Weights of a small self-supervised image encoder: layers 16.
Rows from block 7 of a small self-supervised image encoder, named by matrix and row number. Rows with one number within an expert belong to one neuron, the router's apart. Each number is 128 + 32 x the weight over its row's rms, rounded and kept within 0 to 255. All counts start at 0. Numbers have three digits each. After the name is the row's rms in percent of the matrix's.
Before each expert's rows are labels from the 100 images, of 14976, where the router gives the expert most weight on average: "colour at peak" is the nearest of a few named colours to the mean colour under the peak. Only what is clearly more common there than usual is listed. The data: regions of photos with short descriptions (Visual Genome). In brackets: how many of the 100, against the usual share in percent.
# router: router (model.blocks.7.mlp.router.weight, 8x128, trained with AdamW), inputs 0-63
# up: expert up (model.blocks.7.mlp.up, 8x128x128), inputs 0-63
# down: expert down (model.blocks.7.mlp.down, 8x128x128, transposed), outputs 0-63

# expert 3
colour at peak: grey (73 vs 32.9)
router.3 113:151086093115129132145108167144180143111111130118158112131099154104115108134081141115140126179128101161140115145167150099145156176160105172140085134164149215162066115111164155140120255153065138
up.23 098:166153124145125132130195054099092075115146125135121140162136135072129176114146143119123181055130100077134088144076129163128150100123155066122166127110124096140127163105117122114087159133122142
down.23 092:109134087096148128165113125139137200118118139149167104131093119121149107109118121124163122114141162141136186145211167112102153171127082138130149112110154123152175129144125084166177078107146076
up.24 099:098125134179095146154101069113115240195119119124097158157084130122116136120122201157119191148103155076135121151117105106085113110127168050092163116098162108159096169138084206196109134171160155
down.24 067:180113113113161161126135165095149141144136115121077100145120120130142150157088090105144117127088145104229130156145130127090118087120108181105127064099062087077133172176166096121105125141087110
up.25 113:123135171122161114200109137108150117076125147152074121134128122107158184087141096194108141138127056161164133119188143142142156117105130121168139105165122103129108134144117113166159103118119093
down.25 107:129171117131172171124088178253108123084160110169184104169089154099111067094093178143137118114143107127116177133128148116073089136140138085060130155109162108117105160131126142124085148086147105
up.26 104:130147132121155094128156151139133126062147103106077160094171132163138164124169161194181197127161100087142129122137104098072123147104108112126141111097073161130106081145168180109116106143116108
down.26 086:103133116162123157176112127174096138170127122120129193153082111110125136084122123130137033206077176059144105143128090148067163144140158144135179092135100120124114093148106048147125105077162165
up.27 096:131186105147138143136126058134103143164081146170141133135138187148149139160149210116136116113098107148101106101162071076134084136130112102131096054118145127096104125111068104128129168119122160
down.27 104:084120126107113193121117133098162125155197155132139153079101152099160201145123051134109067167186161077144138126100148069119112117171129149113080118055073107122110141191162186139169123146094123
up.28 099:079144125107115114183107128162085166099172158042156131129099137118114107121135184115101213104095120091081173080063145145139088073154112126078114140180133150145112134135121083142116143128076164
down.28 105:139108124105129111070121112126147088078105093112094150073154085157124172095103085168176093103143140142098192174161131159108192189102127176129124077111107104128137163184199192122121118151140104
up.29 093:158136120154155103168160124073112100139081145113079134111189092118155125126117151133141121089122089167089124107086184073173126092142166117100083122115142150143120133112127124189136143100186138
down.29 095:131077113138154132134110125178128183159093152168065131112163192149104174165104102111156170068127134130072076103129119070128150128120098126154126121076140108101199166164100066098158117195119131
up.30 108:113095126106120143145085118106191078142124173159070080178134123151184118137125128149123117116132047142130083100149136082105116150193133189144117136120152090100088083125127150137101191123119187
down.30 117:174177114099136176106110119080123144182133121129154118173113148160085126123251161157137153166119205182108109131209103105141107111164176096139083167152157122130080144113123120100193105154126127
up.31 094:154106108144097165117083055176121190120138116187123129128131060097136128153126160188147131144142129148104104113157124110074124203082087107115086142128144205093078127087179139144171102138097098
down.31 100:123179179128109127134083164100098074137070121157120087080093168086111138117111197037076095120155135132191207067097111132147131162197089102114150134124101137144121107131099080155100184151129131
up.32 107:155104138153155142083113132171111146097149130122066124106091114129086197104115167170081141182154144143107159114124108122166208184109122128130108050043134059162129107106183127157125157109110083
down.32 102:118070113154153068109216096102124183102129115113119125170089192117186025111168172147154131122154133105108153107182149085084138132064058180173098163092170171153133137144091148174150099114126123
up.33 095:115149138076113104113078122141117132136116132151126123180150138167130147109144126139118171148120134136152093123082142180135081093110059131152148109088172102120137118135166157102136166160138106
down.33 119:154183132092143094111117153099117145055144166124110143065088129121095128134176113128097128103172136087127165110121081178139091095130184152108087111136072155096160143118152074164135081118140112

# expert 6
colour at peak: white (26 vs 6.5)
router.6 082:111147156172125099184129141182083097166123173130141169184131129150097172151081096118121144151139145144116137179148118177141139104095107120138130167155130106134160114202115090108077160122153094
up.23 100:177087127102065118097161151075142185164134096091084107178182149115095082139126126152121172116115080185111125130094102078144193121143093098145102098079222129169093086157149093107135156137114179
down.23 102:079100161109111072170104136121130150134157126152067115112129144123091153114130161154157083124148151188114103116163100143140132117110135084153131169121113163042189117116157111176115141117136090
up.24 105:172167143107141146135119102144156145081135145095105122152159162144121123086084167087088118116133159128104100159144136109141136142122119105097113092026121150111118121116186129112157104099184083
down.24 115:127137111152121104105082179180127185115161118100107145048075117172140159161139169140068122080141148083191128091112171155073117102161171099101136176139108093146128079142146117107150164132131160
up.25 096:157138159137180205096141107095075137128142116137141178062109107145116159095158176046098124128109129132179115101108120091080146136152060186091126118109122129124079103091112147108115126144167126
down.25 094:145053139166127194109151109169106138128120136117116075128065090118187162123145092105127177103051124169119134184102092137088113089167127121171110160142167057161163175109126076155160159053159095
up.26 116:146122158098136140133182168121131195165085092084185148112168086092056139105133090155153125222139056160129090080134077116149123137131115195146055130171128161087130143146119102173129119114142157
down.26 094:140076187151097112158096125124172141113145128086136172102142164094092108171102147116075139095083182130119144087117123117079103164128162170155128094125002061132126135129174122159095147132127102
up.27 096:111150142138191160124113167126202191104133139170103137130184159141129041106181117098142106189107135095151175163142090115123146109142181146117133085131123134167074108201130058124105148175104145
down.27 090:112110112137123141160113108166111052104140109170196120178099168132139179128111177153092119128116161140148096129160161113131116142102132079155140136178165110109187072146097156062121116105124119
up.28 100:121174168150138109181113142081051166163096118099125092162160127123070121142105102119146124123157144104086159120091111134135132174083164103125123104140147094096163110178163176110177089062106090
down.28 119:177136162156117135093122035161156155122119120124125061098105101098150130076134196109117129145136166157146113107117131141087109068140108110169164072168146101079098135114194107189165146153106141
up.29 101:139154215119098119119139150093105134144121115119187102093103146103100070117136112165102153123138133114111105112162194096127125148098145133107125153053069112143098114158136130097126160157124137
down.29 119:128123094157156093101081096207152130129165082144087151120175047209131149104122121086123121145109155156158097146106154132139071168102097089146143085130127135166109214108124144167146122129069151
up.30 105:108216121087143101115156101156109124141106083156107168165096130172132142148099151100086110129132133130094098181173104157072103094095129124138087140193134071100169123072132106109148126122149072
down.30 110:135090161099105147153120193114150133153105116116148091134106173111152100113109070099143112130145158098149192098090101045112147129116167087118111131117126123177150126189122160148106112139092091
up.31 113:117126062112125162129114118125166117152145134104146145119108136123117116102130111108169066137104133126176113095146086122154127136138117158132143108074133073185146089138058097184157134113070126
down.31 117:108137063115109175122126071084139156152132092099146106139199180163077079116089068144210104068162176149066160121075170139062138125099141146111217150180117174114121114136149098121132123160101076
up.32 092:120135122163103118143131135163146127101067151092084153174137167080132124126110202133072131132104132053105201145130082211159138186082183178077106110113106164136125190140111110107104162127139130
down.32 090:132178149092151175105124119112101097102118134112174152104096179143101164118179120148064139097155118109176106111102144137113161132111074111131101145120099133099094120145136206123089153110111145
up.33 097:132103188116167091104115157101136159053118103120080101153225133072139111085131166131125098091160122136184151148135119145106158118119138160148157031110117185146098092085124119107168122109167106
down.33 097:168128120124172087136148129160150122135122157086170181106060103099155183082092167148095177128125149117139075157101150163128051130107131159081088127154096122144148128158155085129186144087139101

# expert 7
colour at peak: black (48 vs 14)
router.7 086:137164164107069132139176127138134100093110110146121109123105127093126127163078110121164126136136126101127162099102153187183115083143102181095147147179127091082168119140135088142139133090128100
up.23 098:094120118115178152103130087139049151125070102122081128162146141110175109105131186059169125088065185132130110145097106155076125164130164180142111118105097146147170137139146100118166156093172201
down.23 105:147084107128115114110168175136128150106200189146128114117138058059142145108110089129141131066159096179157101137096120097134093188183157062152150142153125129165117144164171167140169145189138137
up.24 098:129129169201113098105118161108150127161081167117085117102144093217127066111121076129105162172117165103130111103153143137137139126148133124154131082122078139060150190142100126153111136101078167
down.24 095:153109145129161097075083168130087140107112141081103155177119104162144094075114178169120094177195172111070140119113139123101114159136113148121086186147152114188111092164169099120104182137106096
up.25 108:153135122124113120117125145111084137153080168162146108111117130114115117174142133072155143066107127138099109079166120149158100164098141095129119113185158189125104124092203126133128075100107057
down.25 095:156042113178180144115119110137096111178092157109122136129176130114104156098082131165128156127093125086141147071087157166111149173158083154153116152077086093104172143122071062114170150142165198
up.26 095:109170159091119122077124170105085120104130102097138108153187159127153137109115139120102092139127136161138088071155124151141165172074173118126116162161144214118152111099156083147129136129100109
down.26 109:089140111138152174123135083162151106049135128103146125167121154117122110123134068123069163175111082083097185186108172123125074125118138167119131166101109109182104119108088150046201135161103142
up.27 092:096133084146110151134104172064129171101137123115135144121155160118093053168088136127119088125112051138126145109116099187131096115157032122136169133150101167160129090154153166096152152093158173
down.27 072:157119098115151141141114141156181124108097228107111120112146144109079086039223109103101209105100141148169154030145131129142119127096146093162116193102151134095130125083134089102092138155111126
up.28 113:117160154140155100111184113153123112110085128180123089147151073102122084112074086107129164154149097182084205185127123148149154157124183113128064105125105152100146129097143120156127140126127142
down.28 111:125082085111165144135148188129098106184199158119107159145095138123148096132085135139139081127073119105090140114155124102116146125082065157171110114159064112145107078187139140159100108127152122
up.29 104:101120149162084085114188070206144127107121119072126135127090123094137134128099133136125087192181156098143145078140060163114136088084148162131106136073130160087160119156114154161084125155140178
down.29 102:130115016103079160133124110080083115113187151154151123122126137135131117165111201129176171149130127154128138083088178064054140078090088116136145073131175098146155125121130164142136093102144121
up.30 111:122108126094155083060164179127157098098161106144122149099168157128135098109105131074180118132130137141132107121075125170128145179084155132112098167111118031134110122179150135137114182116132160
down.30 115:090144090076103112158174159098131193131117128125124098156112142108117137138171168178116171153148147131171093092153130037132125123128095114178079131172127163062181124093137125162108115114157103
up.31 104:138163104179084087109117142077103100185108117110129143140182098135126149089131131096083139095136173125146115093135101131111097194120139058126109127104073087082103148130103129133150072087101147
down.31 119:118077158105140110126108153162105144117174147159153142132083094149144080131136118163098106115151167101139124067121134162110123093170111120162138138183088142134131116120103101117021163133147101
up.32 100:109097122166116108140168141163168115115153131087122138149163133105059129078154139111186087164127129153054049123152144111113096142157078100142170150146144198070177180118192129074168104154118129
down.32 094:112094076133109101156063182120163138157054183139149142141077140140193153139081096094141160078076103073155151127126163193176120161117178137097089116125149129102160150132125124146101126187129132
up.33 085:120106133040108108148128161124186189122128195145161049075148182186149134127151133117124106146178146138117119082074099168163137097114099112093186084135095148147079142096133196103137118152104171
down.33 049:116098130152146134121163101105090130109093111157097162133162095124124123158145089128139152161124096073154123123085079091084103153200127117170074110126121130124204111133131140154061171127146129

# expert 1
colour at peak: black (54 vs 14)
router.1 083:104100105134092123175167096128113050104138162182196148117153169113181144184079151121090097165114085078163119140133159142148152099123132194098127160116163126142151081163097123099097141109154110
up.23 109:139160156146107125129114110128105153126158115071068133175163104165064157111112073169134133119209149085110156105112145151124152124085137164111084136084184170107091128074086147062147133101142135
down.23 080:134123110185131111130150172101146121118133113086140112134128175106154083166091208185157117159162148163165166137125169146132068069105112171198104060146063078081130180108115113095124166098122143
up.24 105:071147127154138141144104100161119120109175183080163123131144117160143119162076106162131101148159179086143106126144151168103117107177118106093102117105147123181129130072085115150132136112094149
down.24 100:124119142157123169116162147167139162096103127072115148075086126138167137116076138099084144151159110136127168109099155073127102196120127094110090152143118120117108179146103112192136141137111143
up.25 099:148146127167080155121059039083146062148115156163101099091136098153129140132112133098142101179105153174174150174134100113129092097089146126141068110159112127186117117130126076129141169150109094
down.25 103:184176162121181113111142143099151168046084074081131107129104191087107092119130174161174211147150144115106104078185156136133146113073141101116126119110146125106120119204116108175111107113135137
up.26 112:138120118098112117120121118129180146081090124104136099158154168046133124098156123122156140188146141106113078183137139115088134160165091089153101150142111139075172107129184221139131145146130115
down.26 109:136153160141095176115146120078123104093087152137072130103132102144162189149132157188102181159148187136178168138093126113084119102161147135132103126141179115116096079082111114067177124118110138
up.27 107:144194096089085164117070102100090134120134085114106167105157128115122121163113133124133141131088092160110105151118153175134203089147106161144162112077137127165114141131108120052137104168113073
down.27 089:103149152125190128045134129142141084178146174097121121123107165146108090095124152092153167162141138061113097138127105149078150088060145177139125085114117120176092133154152120183145159121141091
up.28 098:076122065165122096100067165110111103115116160118108175135142208142116102121180225176086147162105173141138061209148124169096168096156056098166119135171156088138128152091120091117105093118147176
down.28 120:117159121098131183140115103147150163220106032111190117124097051144146227115120078161129093134076122174105194173052140178080090110148133159123136155117112116054130093121135145129158175142129109
up.29 095:152129179071137101139122134079133116122106173145160071183120119101196087120164181112089102106101116120189195169120058137150102126076102120139117099113136146146120183138074148125134140156146132
down.29 105:091121115181113135145110163127111122167141053142089131149093077144108147165146211136164102079105127088169047149105118101157139133174085131102144192143083108129122103114153184077086138015118137
up.30 094:164155096099128095090108085103118123134150160131152098155132097178196119141165166113128204077097082110074158149131142148086078126098165114129068149118164142142119160129148066097089169135149172
down.30 112:096074151067155175168154123191110086133142121145110135126121161121203105166111092125115137121140150157110139138149094054191094119134083115116100150082151081146119127179124128151168128075143159
up.31 099:156063097137108114141112174117152086109143098116186133141173122141102147114104168069127146112156111130115166088112081161108112202116193148126104139126040132090064116062162175138162136112128119
down.31 083:071165113138149119120154172193107180099139126081131141077104174120122134148162098108085146152121128151117138137221160141114095149158097082181084132141148128109179113158139127073144137125123170
up.32 100:122139147062187129133137090073179123083135119174106124143078136150124094158140100121165125162119096172137094182107075110097150132149108156114199104104118108121055126096121103164157150136134184
down.32 091:075212116137150104199176172192092142132122139139113135106089156090041121179077156115069129179156144139155085129149150152143150096089109153201135156125196145134150145134116119132075118121141148
up.33 107:150090082093103126060093120098118183118118077083136069180133142207121111148130116162135164134159211098141125087080143185149129154135029092144084081122136117100038151157158153114115167139124082
down.33 124:152118143082069151178084154119116093177132182134136158099118154114140166161119057120135128102103148126178155147154121109083157129155114114105126062180146126213147119094103089182143119106128164