From a checkpoint of a small self-supervised image encoder: activation relu, num experts 8.
Rows from block 12, named by matrix and row number. Rows with one number belong to one attention dimension. Each number is 128 + 24 x the weight over its row's rms, rounded and kept within 0 to 255. All counts start at 0. After the name is the row's rms in percent of the matrix's.
# v: attention value (model.blocks.12.attn.v.weight, 128x128), inputs 0-63
# proj: attention output (model.blocks.12.attn.proj.weight, 128x128, transposed), outputs 0-63
v.79 093 [124 167  99  95  69 129 112 106 127 143 149 122 140 141 165 111 138 173 148 136 147  93 133 141 135 158 118 134 128 152 117 153 144 161 117 112 146 153 121 151 158 133 114 136 123 178 102 121 108 145 154 143 115  59 125 126 123  86  98 104 130 147  81 140]
proj.79 085 [142 117 114 135 168 150 121 152 119 119 114 122 144 131 131 134 145 113 117 164 120 106 142 122  99  95 128  88 139 123 133 128 112 131 145 134 146 126 129 114 113 132 139 130 155  77 137 172 153 116 146 141 148 102 132 124 104 165 138 140 112 159 125 140]
v.80 084 [124 111 123 126 116 137 102 137 146 130 146  99 110 111 163 139 142 107 124 153 116 157 125 128 104 133 120  55  82 116 129 138 131  86 128 113 146 135  94 125 106 115 143  98 120 152 158  90 104 112 121 125 168 161  97 135 135 100  87 142 120 180 144 139]
proj.80 083 [132 164 158 126 125 113 126 125  98 148 134 129 122 128 137 117 122 148 150  80 178 103  92  88 142  76 127 136 119 113 124 155 139 159 105 130  86 129 129 139 113 105 103 106 162 114 114 132 121 164 146 142  95 131 113 113  74 143 190 132  92 145 117 120]
v.81 105 [102 104 108 154 118 124 147 141 123 120 137 104 111 119 133 124 164 135 142 119 144 165 136 119 155 154 119 147  94 147 141 105 165 117 132 131 137 114 107 143 140 170 144 122 111 192  85 119 112 113 169  99 120  67 134 169  84 109  74 101 130 114 136 107]
proj.81 096 [130 139  92  80 144 147 125  93 149  91 138 126 120 136 139  73 125 180 147 110  96  86  92 135 103  65 149 112 163 144 111 164 122 140 143 114 152 156 102 157 118 133  84 124 109 136 138 157 128  94 115 127 162 134 103 113 145 138 119 147 101 179 123 110]
v.82 103 [145 155 106 153 149 141 146 142 131 162 145 124 128 145 125 136 127 112 142 146 123 145 107 123  84 177 143 157 157 174 104 150 130 138 135 133 130 149 156 143 174 138 127  90 122  64 126 142 154 111 128 147 167 135 145 119 142 131  90 114 139 149  69 129]
proj.82 106 [157 108 124 135 162 129 111 165 134 122  73 146 101 137 143  90 123  88 103 133 121 107 150 139 173  80 114  80 105 138 114  72 112  92 117 101 130 117 119 148 136 111 122 179 147 153 129 107 106 146 106 142 110 116 113 122 133 113 189 109 126  98 131 132]
v.83 108 [112 132 100 123 115 114 152 153 107 165 107 102 146 134 117 108 100 144  83 116  96 105 113 167 140 140 129 101  71 103 162 117 113 121 124 155 172 104  75 103 116 147 112 144  85 197 110  79 128 104 107 142 124 134 141 118 110  87 137 138 141 135 129 146]
proj.83 113 [150 182 142 159 111  94 101 121  95 107 167 134 129 102 119 138 113 139 178 150 131 135 130 140 124 101 132 155 166 113 100 106 152  77 131 106 129 125 153 143 117 121 147 109 171 125 129 103 135 130 109 129 104 129 131 119 135 141 138 116 109 194 133 146]
v.84 096 [126  98 106 151 109 107 102  95 140 139 108 110 122 132 133 142 152 169 128 145 131 156 156 130 140 147 148  91 144 117 111 153 172 106  95  97 158  85  96 131  89  71 156 129 111 135 172 102 148 130 127 102 142 136 161  97 166  95 109 111 130 172 105 149]
proj.84 082 [143 188 136  96 164 154 135 174 145 114 184 131 140 122  94 160 104 154 145  97 118 100 115 131  75  88 135 137 110 133 155 112 104 129 105 162  93 111 171 151 119 139 107 102 156 113 129 168  93 125 143 134 130 124  90 147 111 149  93 138 123  97 141 108]
v.85 100 [152 162 158 114 172 137 154 120 150 124 165 130 136 130 159 142 135 121 142 147 109 139  87 147 125 128 125 148 140 124  93 114  93 163 159  94 124 106 179 117 129 109  87 156 124 105 133 168 108 141 162 136 172 133 116 149 154 149 118 159 124 111 106 141]
proj.85 109 [126  80 122 112 117 147 124 115  92 116 107 139 123 141 122 138 119 140  96 134 133 155 122 120  91 135  92 118 133 150 136 146 129 144  80 170 145 178 103 116 103 131  95 135 111 128  95 109 131 113 150 125 111 156 159  80 121  87 176 106 145  92 146 135]
v.86 086 [111 143 156 143 130  66 110  95 111 124 144 101 141 107 133 110 127 141 165 103 117 136 154 154 145 125  97 126  84 113 125 114 153  73 123 130 140 154 116 152 146 145 158 145 128 128 119 104 138 118 116 121 102  99 125 151 142 140 133 126  90  76 159 146]
proj.86 083 [111 154 101 146 120 165 171 140 171 160 146 114 133 135 129 163 147 142  80 102 142 118 102 101 106 115 142 128 146  75 102 144 136 146 117 122  88 114 122 135 138 141 130 157 139 143 169 114 125 148 108 102 128 148  56 130 147 167 111 186 150 161 128 125]
v.87 090 [120 101 124 117 127 120 108 112 108 151 131 143 142 123 100 175 134 117 157 147 137 135 124 101 158 110 174 140 123 148 104 152 137  96 147 125 138 136 180 141 153 208 136 134 100 117  93  91 157 109 155 156 161 119 124 138  73 146  77 126 102  94 132 114]
proj.87 088 [106 136  81 123 135 116 159 138 163 108 120 124 146 127 137 115 116  84 117  74 103 114 124 106 188 150 116 133 128 169 121 145 143 167 165  96 153 146 103 133 155 117 110 136 125 156 131 129  94 104 127 118 148 105 106 136 149 119 130 111 152 126 114 134]
v.88 095 [127 103 125  84 110  80 150 116 131 142 135 150 116 155 160 148 121 101 146 130 117 110 149 152 126 133  99 132  76  87 147 163  91 129 119 141 184 103 130 142 102 101 116 166 151 159 122 155 120 144 130 101 121 121 110 139 143  60 166 156 135 116 122 136]
proj.88 092 [ 96 142 117 146 132 156 161 103 129 122 140  99 119  96 100 119 139 134 134 109 134 144 187 142  79 121 121 150 184 133 129 122 188 144 125 166 105  78 120 129 141 130 126  91 126  92 163 108 171 134 108 117 139 140 162  77 136 129 103 135 137 112 159 131]
v.89 094 [109 123  78 155 104 137 138  86 193  99 114 151 128 149 150 119 154 136 139 132 125 112 104 124 135 139 129 129 143 131 137 105 154 145 129 126 127  99 110 160 120 139 124 170  92 170 143 136 154 126 116 139  81 121 107  91 115 132 158 100 129 165 126 164]
proj.89 097 [184 130 147 121 143 151  77 105 126 123 144 142 146 129 106 123 129 168 154 135 128 128 149 184  85 134 136  90 131 137 126 112 124  92 151 155 128 131 132 125 151 123 117 129 148  87 118 152 119 121 117 131 178 111 100 140  70 131 146 132 112 157 128 106]
v.90 107 [154 124 133 114 149 121 121 164 136 142 136 137 100  84 164 127 131 124 152 132 136 135 109 160 132 140 124  96 105 129 149 117 150 139 151 144 124 100 118 155 137 143  85 133 109 171 108 128 120 136 137 118 180 142 140 123 191 142 155 114  94 150 127 120]
proj.90 101 [130 145 155 150 120 164 158 115  85 116 162 114 157 127 139 117  71 138 137 134 142 107 112  65  97 140 151 142 134 146 111  99 112 109 121  98 121 155 122 141 130 116  66  76 115 112 147 146 132 134 101 108 115 129  85 136  98 147 139 120 114 144 148 110]
v.91 113 [120 142 109 158 141 119 135 115 120  97 119  98 132 143 133 143 145 137 154 138 123 166 140 100 154 147  74 113  55 122 136 115 134  56 105 164  98 152 144 144  97 119 113 124 144  74 162  85 126 128 115  87 147 145 125 122 165 127 139 101 137 119 131 166]
proj.91 125 [121 142 140  89 117 154  97 152 143 180 148 114  95 102  99 135 131 137 111 100 100 127 175 126 141 122  88 130 162  93 105 165 114 122 131 133  88 131 158 109 150 125 113 141 149 158 127 135 114 110 115  97  88 136 100  95 113 141 141 144 164 137 118 109]
v.92 105 [125 118 109  90 121 145 113 117  66 165 137 115 152 115 121 137 103 125 126 154 111 123 111 115 134 115 138 100 131 147 114 162 113  94 129 133 138 120 155 161 173 121 100 103 165 117 119 141 134 118  87 114 136 149 135 169  71 117 114 145 123 125 104  94]
proj.92 115 [ 94 119  99 125 107 109 157 142 161 158 159 155 129  93 142 119 144  72 102 122 184  96 163 128 152 134 170 133 103 140 171  81 134 192 166 102 148 113 120 138 116 105 146  88  99 134 135 147 147 116 154 106 122 107 109 136 139 115 161 121 124 126 115 135]
v.93 081 [120 114 129  94 147 134 108 135 134 128 115  89 189  79 144 141 117  93 125 196 142 145 102 144 170 133 121 115 108 130 122 121 100 112 160 112 133 156 157 130 122  88  90 103 129  92 161 111 143 102 118  69  94 104 132 143 107  95 117 132 128 140 116 103]
proj.93 085 [137 120 164 116 121 109 115 124 128 165 141 145 147 136 150 113 174 107  98 110 135  92 183 132 157 127 151 151 160 150 163 139 145 140 138 145 135 116 128 123 139 114  93 102  84 132 117  82 138 129 111 149 126 115 103  80 139 135 129 135 129 141 132 104]
v.94 087 [ 97 117 122 100  75 102 148 125 119 127 110 118 110 131 159 134 114  94 100 113 133  70 153 127 130 135  79 122 109 129 145 126 154 104 116 128 159 169 119 136 137 137  96 116 119 136 148 133 129  88 164 173 118  78 100 155 117 147 128  96 125 139 128 101]
proj.94 085 [178 135 153 135 144 130 127  94 130 118 126 112 130 130 154  93 142 126 126 161 159 175  63  90  98 141 147 147 157 124 128 169 145 152 137 116 104  98 123 139 189 135 127 116 106 155  95 148 146 136 163 120  95 125 155 136 112 132 132 138 122 169 104 121]
v.95 101 [104  91 173 124  64  94 132 130 119 110 111 120 154 137 133 110 136 124 135 116 100 130 184 105 119 120 119 135 114 157 156 146 170 143 152 129 143 113 129 136 115 151 144 143 108 158 112 111 122 132 199 152 108 130 138 134 147 143 160 136  75 149 131  96]
proj.95 092 [148 117 105 142 145 138 132 133 156 102 192 113 104 106 108 142 113 131 137 119 111 115  86 120 128 145 149 146 125 125  85 124 123  80 145 105  90 125 118 129 125 146  70  89 106 112 105 203 148 116 113 114 133 149 153 122 146 169 101 152 154 145  88 109]
v.96 101 [131 140 110  89 149 123 165 158 137 127 112 129 110 137 127  94 116 100 136 119 149  81 138 110 117 121 109  78 117 101 163 151 107 128 125 133 154 123 139 123 132 131 114  99 136 136 123 146  95  93 154 142 122 146 137 127 139 127 151 138 183 105  81 178]
proj.96 102 [ 89 153 144 158 144 100 118 102 124 110 169 137 161 134 136 138 139 139 112 104 158 157  70  94 118 111 173 119 146  97 119 145 107 161 172  86 125 102 129 140 140 166 141 142 120 130 129 113 143 127 136  87 129 138 131 161 134 150 123 137  71 146 132 100]
v.97 103 [119 115 144 161 178 120 138 175 156 146 100 161 167  99 120 130 138  96 130 138 109 133 108 156 143 103 102 158 104 146 124 126 173 128 170 112 114 132 115 100 102 123 146 180  91 123 107 102 147 122 142 140 111 103 125 107 151 105 172 126  86 146 130 146]
proj.97 097 [177 167 133 156 128 133 114 111 125 119 130 100 105 133 138  86 130 177 129 119 121 138 104 152 113 147 119 110  83 147 132 133  87 144  92 133 114 173 138 117  87 131 123 112 148  83  90 156 135 125 108 126 145 127 110 124  74 144 133 139 168 124 125 117]
v.98 097 [108  82  85 118 140 123 111 148  95 164 140 126 132 116 100 142 154 124 135 111 150 124 148 134 137 109 109 118 131 156 110 102  98 109 122 126 146  96 108  87 114 150 109 133 161 157 159 132 107 135 110 177 107 121 136 156  84 154 141 146 152  76 102 122]
proj.98 095 [133 113 120 123 151 149 171 129 149 124 136 128 126 139 166 125 112  90 162 120 102 132 135 108 166 145 131 116 151 131 165 159 142 134 153 119 122  97 174 165 153 135 127 101 133 112 131  90 114 141 127 119 138 125 151 118 158 133  56  92 124 137 138 140]
v.99 091 [135 130 118 119 136 113 122 137 110 160 103 105 126 111 130 126 157 115 133  84 158  96  85 105 133 169 159  79 160  88 137  93 127 131 132 129 127  96 115 113  97 146 109 116 146 106 142 139 117 114 118  96 143 125 185 127 105 154 150 133  88 157  93 122]
proj.99 100 [132 111 120 144 125 137 158 124 139 142 129 105  86 102 126 127 120 109 138 146 144 151 167 136  95 119 158 175 118 151 101 123 135 138 132 126 133 125 153 117 134 136 145 130 123 151 161 163 135 169 134 139 147 135 103 115 122 133 115  88 122 143 156 119]
v.100 099 [108 157 176  91 125  75 120 104 139 108 139 120 105 139 134 150 145 148 130 112 171 130 136 131 130 149 169  97 154 142 137 132 146 140 153 151  79 139 141 150 133 134 110 136  92 111 116 127 117 100 129 106 113 103 135 133  92 111 147 125 151 140 110 126]
proj.100 102 [125 133  79 102 138 129 139 102  85 119 133 167 166  86 144 122 129  97  83  86 125 136 113 104 113 124 112 149 132 137 127 136 117  67 101 132 152 158 127 100 107 129 136 116 153 100 161 136 123 154  89 130 117 118 105 118 181 154 137 106 137 192 153 119]
v.101 100 [118  98 130 118  89 103 147 174 107 168 123 131 125 134 130 121 141 134 135 113 114 145 126 162 139 135 124 117 126 182 160 144  95 132 160 121  94 145 116  94 134 142 105 132 136 152 172 140  89 135 141 131 110 170 127 140  67 134 137 122 128 106 168 136]
proj.101 099 [ 86 130 136 143 113 163 131 134 102 130 135 109  83 149 156 110 162 146 154 147 129  95 159  99  65 117 116 111 136 103 116 113 134 137  97 144 121 119 127 158 106 121 152 133 138  96 133 132 136 125  79 124 156 105 159 147 131 159 132 171 130 102 117 135]
v.102 097 [ 92 102 158 129  97 152  89 101 114 119  90 143 145 142 142 157 121 143 120 124 102 147  91 101 142 135 155 132 135  78 134 156 110 121  89  95 154  88 109 130  82 141 126 125 113  96 149 105 120 167 137 118  98 134 140 140 185 140 107 149 110 173 115 118]
proj.102 084 [137 147 117 138 140 129 113 130 128 154 166 118 125 149 107 127  68 133 132 138 110  96 114 128 102 103 133 134 158 115 125  98 168 148 126 156 125 134 139 141 168 140 163 136 101 172 119 134 150 130 127 144 153 119 161 118 122 153 129 145 129 118 132 142]
v.103 109 [132  93  72 163 120 100 140 144 178  98 111 103 132 150 120 131 102 122 156 133 141  94 132 133 138 130  95 126 137 113 100 118 137 131 144 118  94 119 157 139 128 141 101 120 121 112 159 141  91 170 142 161 135 152 147 150 126 144 101 133 169 112  80 160]
proj.103 113 [153 163 118 172 161 168 149 100 127 107 137  84 149 128 139  84 135 156 125 139 151 129 145 115 127 148 110 100 156 167 114 155 115 123 100 140 106 147 128 116 171 123 116 102 148 148 151 117 108  80 112 108 105 112 118 104 148 110 122 134 130 139 168 120]